config = dict(
    encoder_arch='regnet',
    model='audio captioner',
    dataset='synthesized solo parts of chorales (CocoChorales)',
    train_examples=39062,
    n_mels=64,
    hop_length=320,
    input='log_mel',
    spec_augment=True,
    win_length=512,
    tokenizer='word',
    vocab_size=56,
    encoder_norm='batchnorm',
    encoder_activation='relu',
    encoder_channel_attention='eca',
    encoder_depths=[3, 4, 6, 3],
    encoder_kernel_size=3,
    encoder_stem='single',
    encoder_widths=[64, 96, 144, 208],
    fusion='cross_attention',
    decoder_width=256,
    decoder_layers=8,
    decoder_norm='layernorm',
    decoder_norm_position='pre',
    decoder_activation='swiglu',
    decoder_mlp_ratio=4,
    decoder_head_dim=64,
    decoder_fused_qkv=False,
    decoder_bias='all',
    decoder_qk_norm=False,
    decoder_parallel_block=False,
    decoder_dropout=0.1,
    decoder_inner_norm=False,
    decoder_positions='rope',
    decoder_cross_attention_every=1,
    decoder_tie_embeddings=False,
    init='kaiming_normal',
    residual_init='none',
    optimizer='adamw',
    learning_rate=0.00086,
    beta1=0.9,
    beta2=0.98,
    eps=1e-06,
    max_grad_norm=1.0,
    l1_shrink=0.03,
    max_steps=4600,
    batch_size=64,
    epochs=7.5,
    lr_schedule='cosine',
    final_lr_fraction=0.1,
    warmup_steps=920,
    weight_decay=0.3,
)
Rows from block 5 of the text decoder of a small audio captioner, named by matrix and row number. Rows with one number belong to one neuron. Each number is 128 + 24 x the weight over its row's rms, rounded and kept within 0 to 255. All counts start at 0. Numbers have three digits each.
Before each neuron's rows are labels from the 100 texts, of 14976, where the neuron reaches its largest size: "fires on" is the input token at the peak. Only what is clearly more common there than usual is listed. The data: synthesized solo parts of chorales (CocoChorales).
# gate: MLP gate (decoder.blocks.5.mlp.gate.weight, 1024x256), inputs 128-191
# fc1: MLP up (decoder.blocks.5.mlp.fc1.weight, 1024x256), inputs 128-191
# fc2: MLP down (decoder.blocks.5.mlp.fc2.weight, 256x1024, transposed), outputs 128-191

fires on: "f"
gate.334:058129128129132120128128132150060057127128120127127127128128133128127128063128207104128127129169129077129087120129128124128130133126128128128131128128128060128121128129217127128123109138133127
fc1.334:127107129128130128020142129128153125128130128129128128128128128128127128128123111128128128128221127128126125129202127126136128128127128123126171147130127129127124128127200129128156128072132129
fc2.334:124127128132127124113053141143129128140137132125125133129008129128149126115134055129094120112130086124117143132126031133126143145168143046148112145123056131133133149127121156118158068128125126

fires on: "f3"
gate.268:128136153124128128128127129180161117127128128073150134124129135122128133127126129129108163129128124139118134128126112127129128137127129047125128127100127128132129131127129127127125125128118129
fc1.268:131129128088122122128121126127082129221128129129128131123128167129128128126128104127127129128128213156128121128138112131132138126127128058154129123063128121129109122128127129128128129128128128
fc2.268:119129129129129132128128132138128065131132127165128120129149128139149202113124125128128129126161128173125127123063121130128129119147137112125128129128138127135149161124126132107124129133116125

fires on: "#"
gate.368:128128135144127127096128127128101128128128123128149131128069130128128135090128128128128196128129127127128143070130153128019128129113128128106126128141152161128130128073128128129129129128080128
fc1.368:132137123127148116149129140126144201133129187101128130102120129128130131105131127128131095128130128050127161127132128128172128128129107134128079128128128139128113101128167161107120128127104120
fc2.368:122129130199127255142126136131131125124128131123133110171132130128129133145130130126120128126122148118119128118118128110128123128129100151128128130129178131129255131132133128127128117130129104

fires on: "g4"; "b4"
gate.328:129216130128127109130130179157129131128047129089172132071128128129125126128108134128127131118123123153078128128128158115132129125128128128128128127150126146129126138091128191144158187158128163
fc1.328:129188131128129127125118128129128128196128128129134129127126127129135128140123091144127172126127105130128067127129127129078127126129130123184128132129100129131125128129146127128128129128109128
fc2.328:130120135143129127128127155123119127126151119108131132129131136040194121047127126123125129130160136255110138125125125128122154128127135123126130134164123128135126177128119159124127127124111128

fires on: ":"; "3"
gate.206:177129134134119128164127124077149130127128104127113129156099128127125127126137133073162142135120157127046127129153125128129128132127116116052151127045127183186184154124128128129122130136130134
fc1.206:122207123129159127130128127125128126122129098159126129128116130093128047129128101120132128125211127129128127100168191129024128130122128128149073128126097129122116028130146128111136137126111125
fc2.206:126128131136126153139121132126128132114121224127148143130124119105153132133128124102127130136103128185115122132127106096122124146076132128128205132144127127140117237108144129130117167136128116

fires on: "double"; "d4"
gate.239:128129138127092132115127127128125129128129171215128095129129127129127113090130138128123128188116096133129111128087112119130127128128128127112119106126126090165128129127196127127127135128154135
fc1.239:128127064129128127129126129088161188129016128127130178151085130127064128137138126128128131131176128166124147129165127128126092127088148127116128129128129128126129128129091127127124127124168128
fc2.239:133125125129131122133127127125128129131133097000128126129117126125127123127125121128128132128129135129120128126128128128137130147125135131020128128131130132125107093129130086117127127119131160

fires on: ":"; "f3"; "4"; "3"
gate.66:129129149129125128102125127141127091129128129127128128079130137128125170152128165121110131128128127134123126129125088149204129132127082109128128123128122129129130147060127127137166097089129128
fc1.66:126110090135145128128133128129129127129138086128128127136127129128149128127102115128131133127131129126127129117129129120104168065139177147128125130241129181106127126131113105134115169128128128
fc2.66:186128126128124127149126129110129138128131128099130128117106128051127161131154123119123113128135182127086128027133130126127120157072127118128128127128129123112079129125226111128130126126135138

fires on: ":"
gate.424:136124120127126127128128128127115128113129120032037160126128076122140129128129127122128125167133060123128145187129142125111138190128112131147128127128130110127127121137127123185129126127117128
fc1.424:108129086127127102126128164127126127128128129091128151127128127116088137126128128003171006176132127127128143128128128099128127126128131129129038128128118126157098128129133040108128128121128126
fc2.424:130128144132129133122117124126146133133122158129128116130127121129129129137117121116131131096133128121131155125134117125123121110130127127128133130126116126127146126130136192127145105123135008

fires on: "5"; "b4"; "cello"
gate.304:129127116122089091070166128154131118127149148133131132142120127131128128121128129134087128118128117130128127128115197129146123129129151144145106129126147128128124145128129133118129123129136129
fc1.304:129255128129133126128138079128133096128128128128129126132128060128126128128129128184108128198127130127127128087144128128227105153129131153127129123128168146073118128128128129128116128128148128
fc2.304:133117127255134132128131157129134126188129130127128053114127088125128129156144128129123115135127125140127176043125124128127124000123127129098128130127117140132163136128126128123128132123128132

fires on: "#"
gate.175:128128128157142128170121129121130135128100177080125127126147127122140145082150130128114127128128125155052128128171128127129171127127127128120114129127128160124122127128129129068129127128115127
fc1.175:128128126129150128128129128129128173128108115128193129128117120192129128130128128128128128128125136169182128125156126130129127128128129128080128128140129126129127129143219126054102129058128127
fc2.175:130129127127165081133128142130135128127114109121128128128125127126126127129128130128133119127128124124131085131128151156129131128133129132017128129130128131131126130109125126167042129126126096

fires on: "#"
gate.503:167129130105081157124127128127133146126115128126100124128111171150128129138131130131115133128124092178130126128203122128185070127128074165061164180090125116137132129126183133127127122134128128
fc1.503:129130131128132129128046095124126129159179135127128156129129128127128162128128176128131191129098126131131126130128123045127075129070127128131129058126125128129129130128128117154124131116095170
fc2.503:097125133134128126100136130159128127129145128124091127128128064138130091119131128129128127127125114129129130128061098162137149118134129128130127129126128138134129127124017138124128106129108130

fires on: "#"
gate.393:126128129144057128127127127127127128128073128111128206111128136080128128117128128143085148091127128100081127129089128130214129128129128125026117084128128129128128195141128128128110128128129117
fc1.393:214128128119127128129128128128098128128093128166128116129103128208136127128128128129127128129128124128128128127128128128128128160126128128128128170126128161129128193128122088128128128091128127
fc2.393:129124251129135125118135255157124125121132122128130125129130134134130125117130126132144127128124130131134138128128123132131133142188131133131128126106137127193106128129123130126132128126131128

fires on: "tuba"
gate.373:129066064127128125106049128128128128128126181095132112112130132112128128125130128125128158128123128100128130094130128128129128112106127128128128128128131127127128123183150128129130128128019128
fc1.373:126077128129128132078169141129128141098127118127128131128120126127065127188180128118128111128127128111128127103126113127128130128130066096128128201024128086128125128128125128128128204161128129
fc2.373:128132124128119123126156116124125129128148133128132129130140128165167129128128128123127129025184130126125139125127132129129125128129132132127128126128128128126129129131126119119102127129060245

fires on: "f3"; "3"
gate.678:128145128109127146107129143127170176209128220015128117126154117126157180099157167091123128128087129129128135133133129194128127107124096125174128127128129127127126111127128126129155112128129126
fc1.678:132138128123175128128131097128098119128137127128129132125130122128123088181139130132127146128123128130127136100160127128128129128125119127128128133244129096128127227132063107136128140129128132
fc2.678:129113127126074127118136178118117129122136126121126133127127129127130121121127131129127120131128128126132131129132129159128129128085128128127130172127127129125128120126122133114128121156128129

fires on: "trombone"
gate.517:127130128129128136128129128168141128128135129086128182128127066172128128133128127129144126195000129133128121127128128128134163136148128159171055125129131129077127129127141127128128128127134100
fc1.517:128142127126119109095170077130128128128204134129128129133128129102127231128129128129128128147125055152129168129125192128127118128129168188128128086128133128128118091130094127128126129129132127
fc2.517:119130130121126122128132239129129127128131119130131021088124129104128127123131133131125107128084123130127209086129129129149091130127108123131125128072124127073122121130122105127116127128131133

fires on: "4"; "b4"
gate.121:063178128126105128129181120128113128127125120127126133081128111130122149129137131130129129123128121130128086139130129128140143183128128128128126125062129122156128208119126154112130129128127130
fc1.121:128236096101117129198143077227123128109043134085128138184139127129103129107129173128129180126128121230129123180145131117133128129069117148128127120155083127130083130121126129130129154098121129
fc2.121:127147112128119129126163141130134123131097120130127133124126135162126128133142128128157116109128116126129113125127152128139128136155127136129122111116128087130123122118051129148165102131133126

fires on: "a3"
gate.226:128128137128128130084115093128126129117128125128080128128169151106130128100128134112128128128128128153131113130111052129136129198128130132128128128128132128128128129109128158128188128170127129
fc1.226:128111094197128129138131126128067127121127126177128127059150127118128123113128096132129120129127124207134090127128175128128129126168129154131122126130084110127128046129125180073154155129126193
fc2.226:152128140127146133128126151129198134126042125126136062127120130128128133130139129129131126188125200118087124125138128117130081160032143128135127127128128129128077126127166128153127135129148126

fires on: "f"; "g3"
gate.720:129128180129148098127127128127128127129103144128128127130128128125130127148127127128133130091130128128127129127128128129135128128119131127129145128129000127054128129021128128117121159128127126
fc1.720:044129128127127129088127119113127128128040124122193128129129127125122129129129129127041131128087129121128132124128181128129128128126144127129129127127129125128078127128129126128125127128128174
fc2.720:133122126138129126130128193130125127125132122127128122130126109133209125128113122123255128134132129126129127126129127167127128137133142135135114127128133130125122132134136156130132130190125128

fires on: "tuba"; "a"; "d"; "5"
gate.512:127126125128121126126063128128127128128130128127113154110128127128128126119129112128124128128185128118128129128129129128129128127128127128114128093128144128128132127128128142088128029128126128
fc1.512:147113092119127129130129128127122127130127128156127125128127128123238129093195130135130129101141128170127127139129132113128129065127121128128133124112127127128128129128128125129129132128127151
fc2.512:110131127123034129130129128130128127110144130140127144120124255141109155116126126133129130123127146122128134127130000131128134123132131127133123128127151108119130132000127131130123128140136145

fires on: "bassoon"
gate.331:129128127129131129128131125127128155094154159092128135117130128131128074129128128128155128133127128128128128127138134128128126124128127128054111129106126128128091084208128126127129129129127128
fc1.331:128128134130127066124128129127162123144115099128142127128128132128128128133092128109129025129097190130126129128109129128149124128128129175128128127151128129116128128166128126127204132181128128
fc2.331:126133127128126094092137127128153112152131239131130132130102127125128130131141128126128164135130121129120128124131129127130128127121127128125129129128126123127128104163129112128210255095123129

fires on: "f3"
gate.195:128127125128127117104187128120134129128128123130128126128128076162126130131128142127128127127127127068128153130126128126132160125128130129194128129127079138122129125131133122128128128128137128
fc1.195:128107132128132133129131130104129125128127127122148143129128129127129198128149132127125128128129133124126130142128128130127128118157128124128128130134131128128126129121129129130170090083062127
fc2.195:131129128127129124124135113125091128220127126130125133127088117127127128127131128140147128126128107172227123126130128128138124130128123134127134127128125148124128127128129128040120126142126127

fires on: "b4"; "a3"; "3"; "f5"
gate.660:128150131202132128129129122204128128129091123096171128128063129065128138126128129126198129127127129175128134126144129129129127130146061135128100127127128129128126127133138124113127128122119128
fc1.660:111128147127125128127127128129128129128118159126126128108129127094126129153128143059102128127128149128130128161128166127104127118127127106128129128126128128129000127102124167128128136130129121
fc2.660:131131126127128137131128130132133125160097000175000128132128146128119226125127123129131125108129128148069103129129135126132129164131147128131016124114126128128123125126132125127135121129131128

fires on: "b4"; "c5"
gate.577:130128167157129129127129162144129089129127131131107119113120125126150124123125163127196127087130129128122070086132127130050121191111129127223127213127130127113128125189133128129128143128129120
fc1.577:202128127130125101121144127127111127135128116098232173128180140129132126130137116127127127140129128129131090128129132129128131133129128095123127070128125180178094128124123129124129117128127128
fc2.577:125127026128131126119125132166129154127133118103127127129125128111129126128139128130024136134127085125130128127120144113126131129111125142139124125128131149115121113128130128007127124128129128

fires on: "b4"; "c"
gate.490:130128127128132116129128128127130128127128127129128127129127050127128128214209153128161129128128072129128055102131216126120126184128128140128092128130145127128102105129130128128184128128181154
fc1.490:128128128128129121129129127097129130128128129129128129129127128129126128127197106130128129096130085129199117129159127145127127127138128128127128125128089128158132127128128130128128129113160128
fc2.490:128122148124125125129124115133138125130142126126183129123126132127130128129128128130107142128126126126134134128122126129083124127131238129217116128129131133096112143122128129128129124132138160

fires on: "bassoon"
gate.722:127165172146128130128132147088198127173122058141128127131075099108130128127128128142127127127107129075063130119089121129127127182128128135128128131116133109126128128137129129128128127132157128
fc1.722:135129128128127086128126118128127130129046129135127129131128172129127128130129131127147120129128128161205127132144132119127132128057129128128129123066081133129129167125161127144130129127128127
fc2.722:127133015126128132128128127132042177166129113129134199138131158126096128124128124161127101127185111128117127139122129105136131126129165127137130127128175134128132129128128116049129124129125129

fires on: "4"; "viola"; "3"; "b3"
gate.630:131127129127122132133128129124143128120133129128130127209128127128128148181126129128128096128135128147128129124160128126127125100127097201143082129137127124129117150128128129143184141172127145
fc1.630:126129127110129127125126149128130105126127132135129112147165122130126129143128138135128127127127128044127128128067129126129127129137125121120131125129133128120131192043136133128127127202136131
fc2.630:126132128133136163155119130131131128139136162132179124182132105126131129124122127129128235124132127136115127161121125120128129093119023129129126130164128151125135138123127128128132131038124144

fires on: "a3"; "4"; "d4"; "3"
gate.595:044161127129195134105063128127125130128098129126128127128128128125167127179129128102127115177128128122128127135129131128124128138141128149128128127128132128129128128128096141125126125126125090
fc1.595:128151127125128130128128064126179130127119074123129121118153128120152123132129146125178126128128128128130125111127175132142128128128128201089127125128127137133127097139129140128175129128110072
fc2.595:127126122126076126137125136163130133127106128128139131120118133129126132129142133136128131120108121093132123128136130124015132221166134138144112130135136171112128152127158129120139129130128126

fires on: "4"; "d3"; "c4"
gate.78:141127177106128127127129129127122128102125073128184127043128125169129128169141143124126119113127133122081157125132113223129129135100066130142127103123131136129125130127103077130128134110143129
fc1.78:126143121110129082130224124128128138139125128104127149109141128125130128129112125190134129157128129125128129127136128126127128128141129128128163130094165128128126126134128128128128129127126124
fc2.78:170126127134136109132097128129129129128130127129125128093128150117148131128163122124126120128129155126042131119150155126123128128026225128128125142132177128114115122129142072129122128118128167

fires on: "4"; "5"; "d5"
gate.681:133128128128093120128128170072127109105129109079121129116128127084128128128143131126132128144128128158151169181140129124131082128070071131128129128122168126131110117132159090220126128129128127
fc1.681:126128132133151126137162128138129130062126132139128127128128127128190128130129163129128069128137126122188120085130145119138127139134128163128132155144128135077128101174130128122096153202129127
fc2.681:146043136119189125111127129128132126131131128198134118126131129127143126131089128122128130095130129097042128110155141153127100130128160124130132147170133128119093126146127145127133128124137130

fires on: ":"; "4"
gate.111:154132127125131123147125165088129128127126129201121126130127078128165122132130145127120130179131128123131125071092129023123097127126178146150136124128126142181124130159107128128129125134128099
fc1.111:212128133128059066128028133128253128129127091132128120151128134128154128128115190124128129128153131127128128190129128127126127169127127128170129128128129127128126124137134129134168091172107125
fc2.111:132124131128128130130073104154128148130125227140176124127123124128119132170123132122131133128126136131127125189128129126094106183109125128126128126231127144127115128129138061128128238120134070

fires on: "a3"; "d4"; "e3"; "a4"
gate.742:129128128202155129128127130082126128131133128126129128176129131143176129123128128082129170129101127131129128127127130000128128129129111131128129082126078128128128127109127127116153127128152128
fc1.742:129125128151130130129128134128030153125128102166070128132126251128060169202127129123179128128128129195146128128120138122128122145128128156126130149127124135130129086102125164127123111080137167
fc2.742:129088122142127125120194128130128077130140129132091127022125127112176133134130146123128128130125114137125135128130126130128124128128129129136114131135130145126146124135127127111129132127129125

fires on: "f3"; "tuba"; "a3"; "clarinet"
gate.580:148122128209130128123128128217153128131131075128127150129071099111184128129124084128128128127147127200127126129132129102127128127127189129128128128128127130127132121128126129128128160139098112
fc1.580:128128084047130142128098129128124127203128034127128126128098078075129006128129129159130124127127130173157129128138132111127129128129128126125128130129127133128132129124125113096127157127126128
fc2.580:120131131083131129119123127146124128106127137125159131136130128132124128129130129133127150078126126126128128140113061129129129123135129192131131133153134117127128142124123128129129129133142127

fires on: "trombone"
gate.703:117128128132128128109127128142245118119128022131080127131128128128128128125125089118177127124128130128172126128125128128128052128128129124128143136114156098128129127129111128127118130130128139
fc1.703:128128129130130114136126128127089128148084128128127158143193127126129127129154186128128080129140128129128127129128128127127131206128191128126128135140128128159128128128240124127128128128129147
fc2.703:131128162135143198127128128129000126129133061128128133127124135127223125124131124193128128124128107129128134113129126142129125142127130127130104125126128126127133128128171132120127116132129151

fires on: "trombone"; "oboe"
gate.178:098137119128129148128123127140127128121129128128165128172133128102128127127128127125146127250128114129129135128128127115131101129128085126145195121169141133123127128180127128118092121130099133
fc1.178:129163127124118149128146128126128128150125122127130154036128167127121129128126111131146129111128130127069145123133121074132126175093131131127105161128129100161125129127200128077127127130129132
fc2.178:104147139123129128127111124216128148126121136123140121125126131125124136127165127131131128129097128123129132124130126129130126124129129128135128121127129148123130132127129128128080125134130132

fires on: "4"; "b3"; "b4"
gate.483:089128135127128128130128177123154074131128129096128125129126131128127086128094125131129190128165071128126128105133129128125124129121128024130035121128121120138127130126114130130129128124078071
fc1.483:136127128130131112128128130127132128147128198128127101114135127141063124129126127059132127185131128121127156128074109096055132128123128128192127128132125128129122127132128128134128128128172109
fc2.483:127134127093128128135122119127125128048128127129136129147128140121126121255121140132132133132125204133126124133129138115118127126116124123128139110128129133118120128131129109122126130080167131

fires on: "5"; "a5"; "d5"
gate.456:128125129129133128145128103129175114204128131128133124130129127124126125127128125130127126128127111237070128201059085126129129125091125118091081147123130113129144096129124127119195130128128128
fc1.456:132128130128128128127064129120161144142123147128125128127125128134128041128162129126047127130148130128131171129169129127115128110128128121137078176127129126129126081127128143128135128081072110
fc2.456:188255124125131126131097130145132128134127124127113122143132126127100112131123132129097129127143129123131121125114137067130139129145125130130129128125129032125126110128126123124128128128128120

fires on: "bassoon"; "5"
gate.380:112113128134085140092129128129100128129128128130123008121127131127129154126163104128128127123018127129128129127182168130158099128129129171163127129125127127131127127128125127126128129129187156
fc1.380:128109108128147097127137153128130145207127131129125090128127127068146130128127128130039128127143128089128126129109137131117139126133127128127128129129129129127130119134112188077084128059159122
fc2.380:126130179131128129129130133126127131121128125117123130126130128122070127124133135159127130131128128135143128127129130128128138125128124128129129127126110169121128135114083178132123128130123128

fires on: "trombone"; "<end>"; "bassoon"
gate.412:128128127129128083128177135108131083105130074138164062126128120125128133114128127141130123184129133128128130127129128128173085129129128128128128130126128126128134078132116121120087135147195098
fc1.412:120129124107128119122131128160093173128134117119129129093154129128085164121182128136126058164128126111132128152122128127130141127126130107087128127128125126128124128127095127128082126128126162
fc2.412:132054127136128213128129150125132123127127131129118131130131128129127135135075127123124104123137119129149127127138128123128126123125120129135115129127093131127131114131130128125198128107128155

fires on: "b4"; "c4"
gate.499:126128128129134128126129128128129129131130128127225130151127116127128129133126127130128087127128129130101140127128130127128124128128126106115130129108142127152128125130128126095127127126129136
fc1.499:182129160124128124187130128128127127109128128128131128129128128126092128128129130131134129118128128103128128128129191131129128127127127127213092137133127127128085130128139128244128130128128129
fc2.499:133127125128133129173079128123129127129145116127166126150129126120127126131119127124126144126148127128126128145128134042126129164088127128114128128130181127074104128129132126129135133055128133

fires on: "4"; "5"; "c4"; "a5"
gate.155:130127135128091103093128128128138127165133128128153127110122162127128126132127127129135128140130129105019059128128145092124128127127131068129127129066054202061127151130125131128135128127136124
fc1.155:124127137131164125159128125128160128128130111129127114129128128135210019128127128128129128131128128110132113129131128128101127117127135145173082118151146127126129122136128128128128129127100128
fc2.155:126128115158136108128130130126153128127145125130130130130126128113044127123128126136121130127132126129146128130125130130129128127083122127171129129126118126093130026125126129126123129129136130

fires on: "g4"
gate.601:070120212129086153124128129127127130128127129012127132126129114129129128087131135129134128124043122112133131185127128057132127124127130129130128110127126128138127129127126130124128126109126150
fc1.601:001145128108107127130129134128072128122128123085126135165128128131128129128120132127138129128128128145128127131121150128128140131129129127113127130127153081133132122124130129135126131208097133
fc2.601:127197131044130132136132066105130138123116119154127126128102131130076127140139131123144128124129131178127126131140158130127087159126118122127132107098127049126106121132133113135121130127128126

fires on: "double"
gate.214:128099125127166129215131119127128097127113096187139103130110147129127100121127129110129130120130138113129128128121132164130129121127128145129128084139128044130123127187128123201132128113114122
fc1.214:135135129119103130127129127062100163130124128124128131088126128129125119130109129141135136128128129132129095165132117126128126128119129138126141170125150154075150024128129130123102129075127128
fc2.214:145125122123128133132140097107129126137128117086126127130129037128116128137122128131128136128137128139143134125133134105127129130121072129128129115128126123129152128129139126130125135110127127

fires on: "f"; "a4"
gate.477:128128128128128129128096128128202128129128128108128128128025125129127128128128127128098128127128128127128107127072117073122208128128064181128122128128128128129128122128189128128128128159092137
fc1.477:116162128160128128153128128129129128205128128128127128115167070129108217128128128119132128128102128128081128034128126132067128128128131128128124128128128086128188132206128128128128128128128128
fc2.477:146128104118137127104133111116148127137126135135141120157080104130128126122128119109130121135128135128120129127146127137125110127136134130116135123088128092156126121136130124129126130118133127

fires on: "f3"; "f4"; "f"; "3"
gate.587:127135135124126077112117141128127129128141145094129128126216130128128128092128153113126108129129117129129130135128124130174126127128126128124132127094124126206130145123126128127127120124127128
fc1.587:187130128058041126141068129128129128212076069131128174129128131126123172125127128124119137128133127128131128134141124132130128128011127128130129127128178128127129128128140123131125110130128127
fc2.587:110152127133119127127071131175126125158123216138126140131125129132130129125116128136127128125138115127126125193062127126129148101138121170131126129151131145128206128128116131127130126131124116

fires on: "4"; "f3"
gate.542:116137128071128133081128128128127127131129188100128130123129127144128129129118128126126106124093128129003044129037146147128128127106128128126129128129167125127141148128127127180134128128128129
fc1.542:180170128128110125255128128127128128126090128117154105129128108134128076128129136081128128155128078045135114129127128126129127128128112129124128111127155125151128150127128098130126060128147130
fc2.542:128127130201137135122129146139133117120126146114130129192134121129132124146128151132119096125119121133116115141117123119131127119130128127121134131129125158136132131124122154126129124131120129

fires on: "f3"; "d3"
gate.682:131130128128096168090129128125113133127129129179142172128130049128126126119118171131127103129070127127115168133126128129129117125128128127077128125109125125135216132128127132129123132130121152
fc1.682:136128129128121127126129122128126134123055129128174144048133127129129127127129146088065127073115126170121128128128130125145128127126125134093205128126071135145128130122144129129128133113126128
fc2.682:129127160118183127087129127129128099125128117128125124128130160138128115108125120127255126130128130129129128120129124179075123139144145135128142114102128094131125127128114131189103128129129122

fires on: "a3"; "<end>"; "g"; "d5"
gate.40:128124103126128128128128128128130129128106128127128128129129158093128128102151127125127128125129128116128127127128128129128164128128128128121129195120130127128128126127127130128128127215128127
fc1.40:124128128128129128142169101127128113133168128123128128128126128124128127208162236127127128128130128128128181128128128121127128128045128128065127106122128128129097123100128178105064119128129141
fc2.40:128135128128126126128094120123125130125127154127124133168128111127126121129132134124133126129126126129129124135128128111131128133126121120199131125133122122135120128126010128133125143127123121

fires on: "#"
gate.110:148128129101158122129128129127128080127091202129120199127130128135127142129128128158089127148137129128129130129126131128128127150109128128127131180171094128041123127127086128128128128129129129
fc1.110:128127128127153130128128126128108125125124147130126127128169122128129076128128112069059127127125130128110187091126107139128076139128129128095139128166128135127157129099092105127118129129130128
fc2.110:125196091128166127128128126142137131155128129131129127128127128127132128128147122138128128126123128132127113129127126139125128127129130127132128131168131133127138129126102130126136128134130117

fires on: "b4"; "<end>"; "g5"; "b3"
gate.55:127129128167132093195133128133128087128128128141156129127126127128132164102134129128148128127129140130124128129115128128128129129129152095129126128111127067131114141146128128129130128128136127
fc1.55:131131130128128142127128128126118129128121129130121126109127128132125133128073128128128149129063129148147128091157124107128127165111128128118159128083127129043133118127129125128096164130129126
fc2.55:170127172127132097132117128130127127139139129130132127129127127127205126131126082100128139141244143129128127129123093121032128130131179128128130126137182130128124136214161116129132129128145131

fires on: "#"
gate.333:128128128123128128128127127133139118145129129130132069155128105182132128132120103122133141125129128127128128131127116135133126181125128193129121127129127125087122076149129054146160128072146099
fc1.333:128128075128128129127128129129115128126109228173083129155128125128127130127162136127124035117126127128079128177127180093156132198128128118129128147127128114129148128132142120128142128128128127
fc2.333:123129131127091167126125146126128122097150121130132128126126128155128130120096103126122109127129141116064176121126096129130114128128255111123133134167129128133132130133126131126123126139139119

fires on: "a3"; "a4"; "viola"
gate.644:139128183124122127129095108168128102128126134109152128103127123074147180194128129111128132129156132129129128128082132127128118129118128129135125074130130128128128128128136051160099130128164106
fc1.644:173128103128128129145086114149128103116128127139128126133154097129126117133150117090128127139113129123128064073129255123102127130128129085128127128128129171129127128129090126129132151129129121
fc2.644:127123138066128129125121129129150131123127127062129121120129159126127132129127128091128096124126128100129150090140103130126111135149161129131128128089136046121122126205187127128130125131170134

fires on: ":"; "g5"; "5"
gate.611:086128129140193119128128127130130130128129128129127127121128128131128129122190128129123181116127127128169128129137149107064127129127127139130128128073178128158127126127130128126129128127129124
fc1.611:128128129129134180128127086129132130127129128129203128000130129128063090144127128128127128162129128129128128129117172131116128129127128097078130151130161127129148128128128102128128128126122108
fc2.611:128128131073129129058114129143125127142128134123255126137140128129134118133127173112121127130126124127128108119122126106128132140132133022124163131128125140151116130123126114127126127128125127

fires on: "f3"; "g5"; "c5"; "3"
gate.193:128130128127128124128120147129127129179138081126129129128128129125029128127187128008129127134129127129128105130129163166128128129128140130128128137128128048153115128128128130128128138127128126
fc1.193:135159129109129131129190079127129121127125128128125126129141128128126128128128129133129129117127133130128135128063127133128129128128126128145101064135128082128128128191128159128137105099128128
fc2.193:129158125126131122107124192131134072132127127119127141141123126129127123137136220149122129131124128128132125131110128107139130126122049129127128112127045130129072132122127127160124125117130126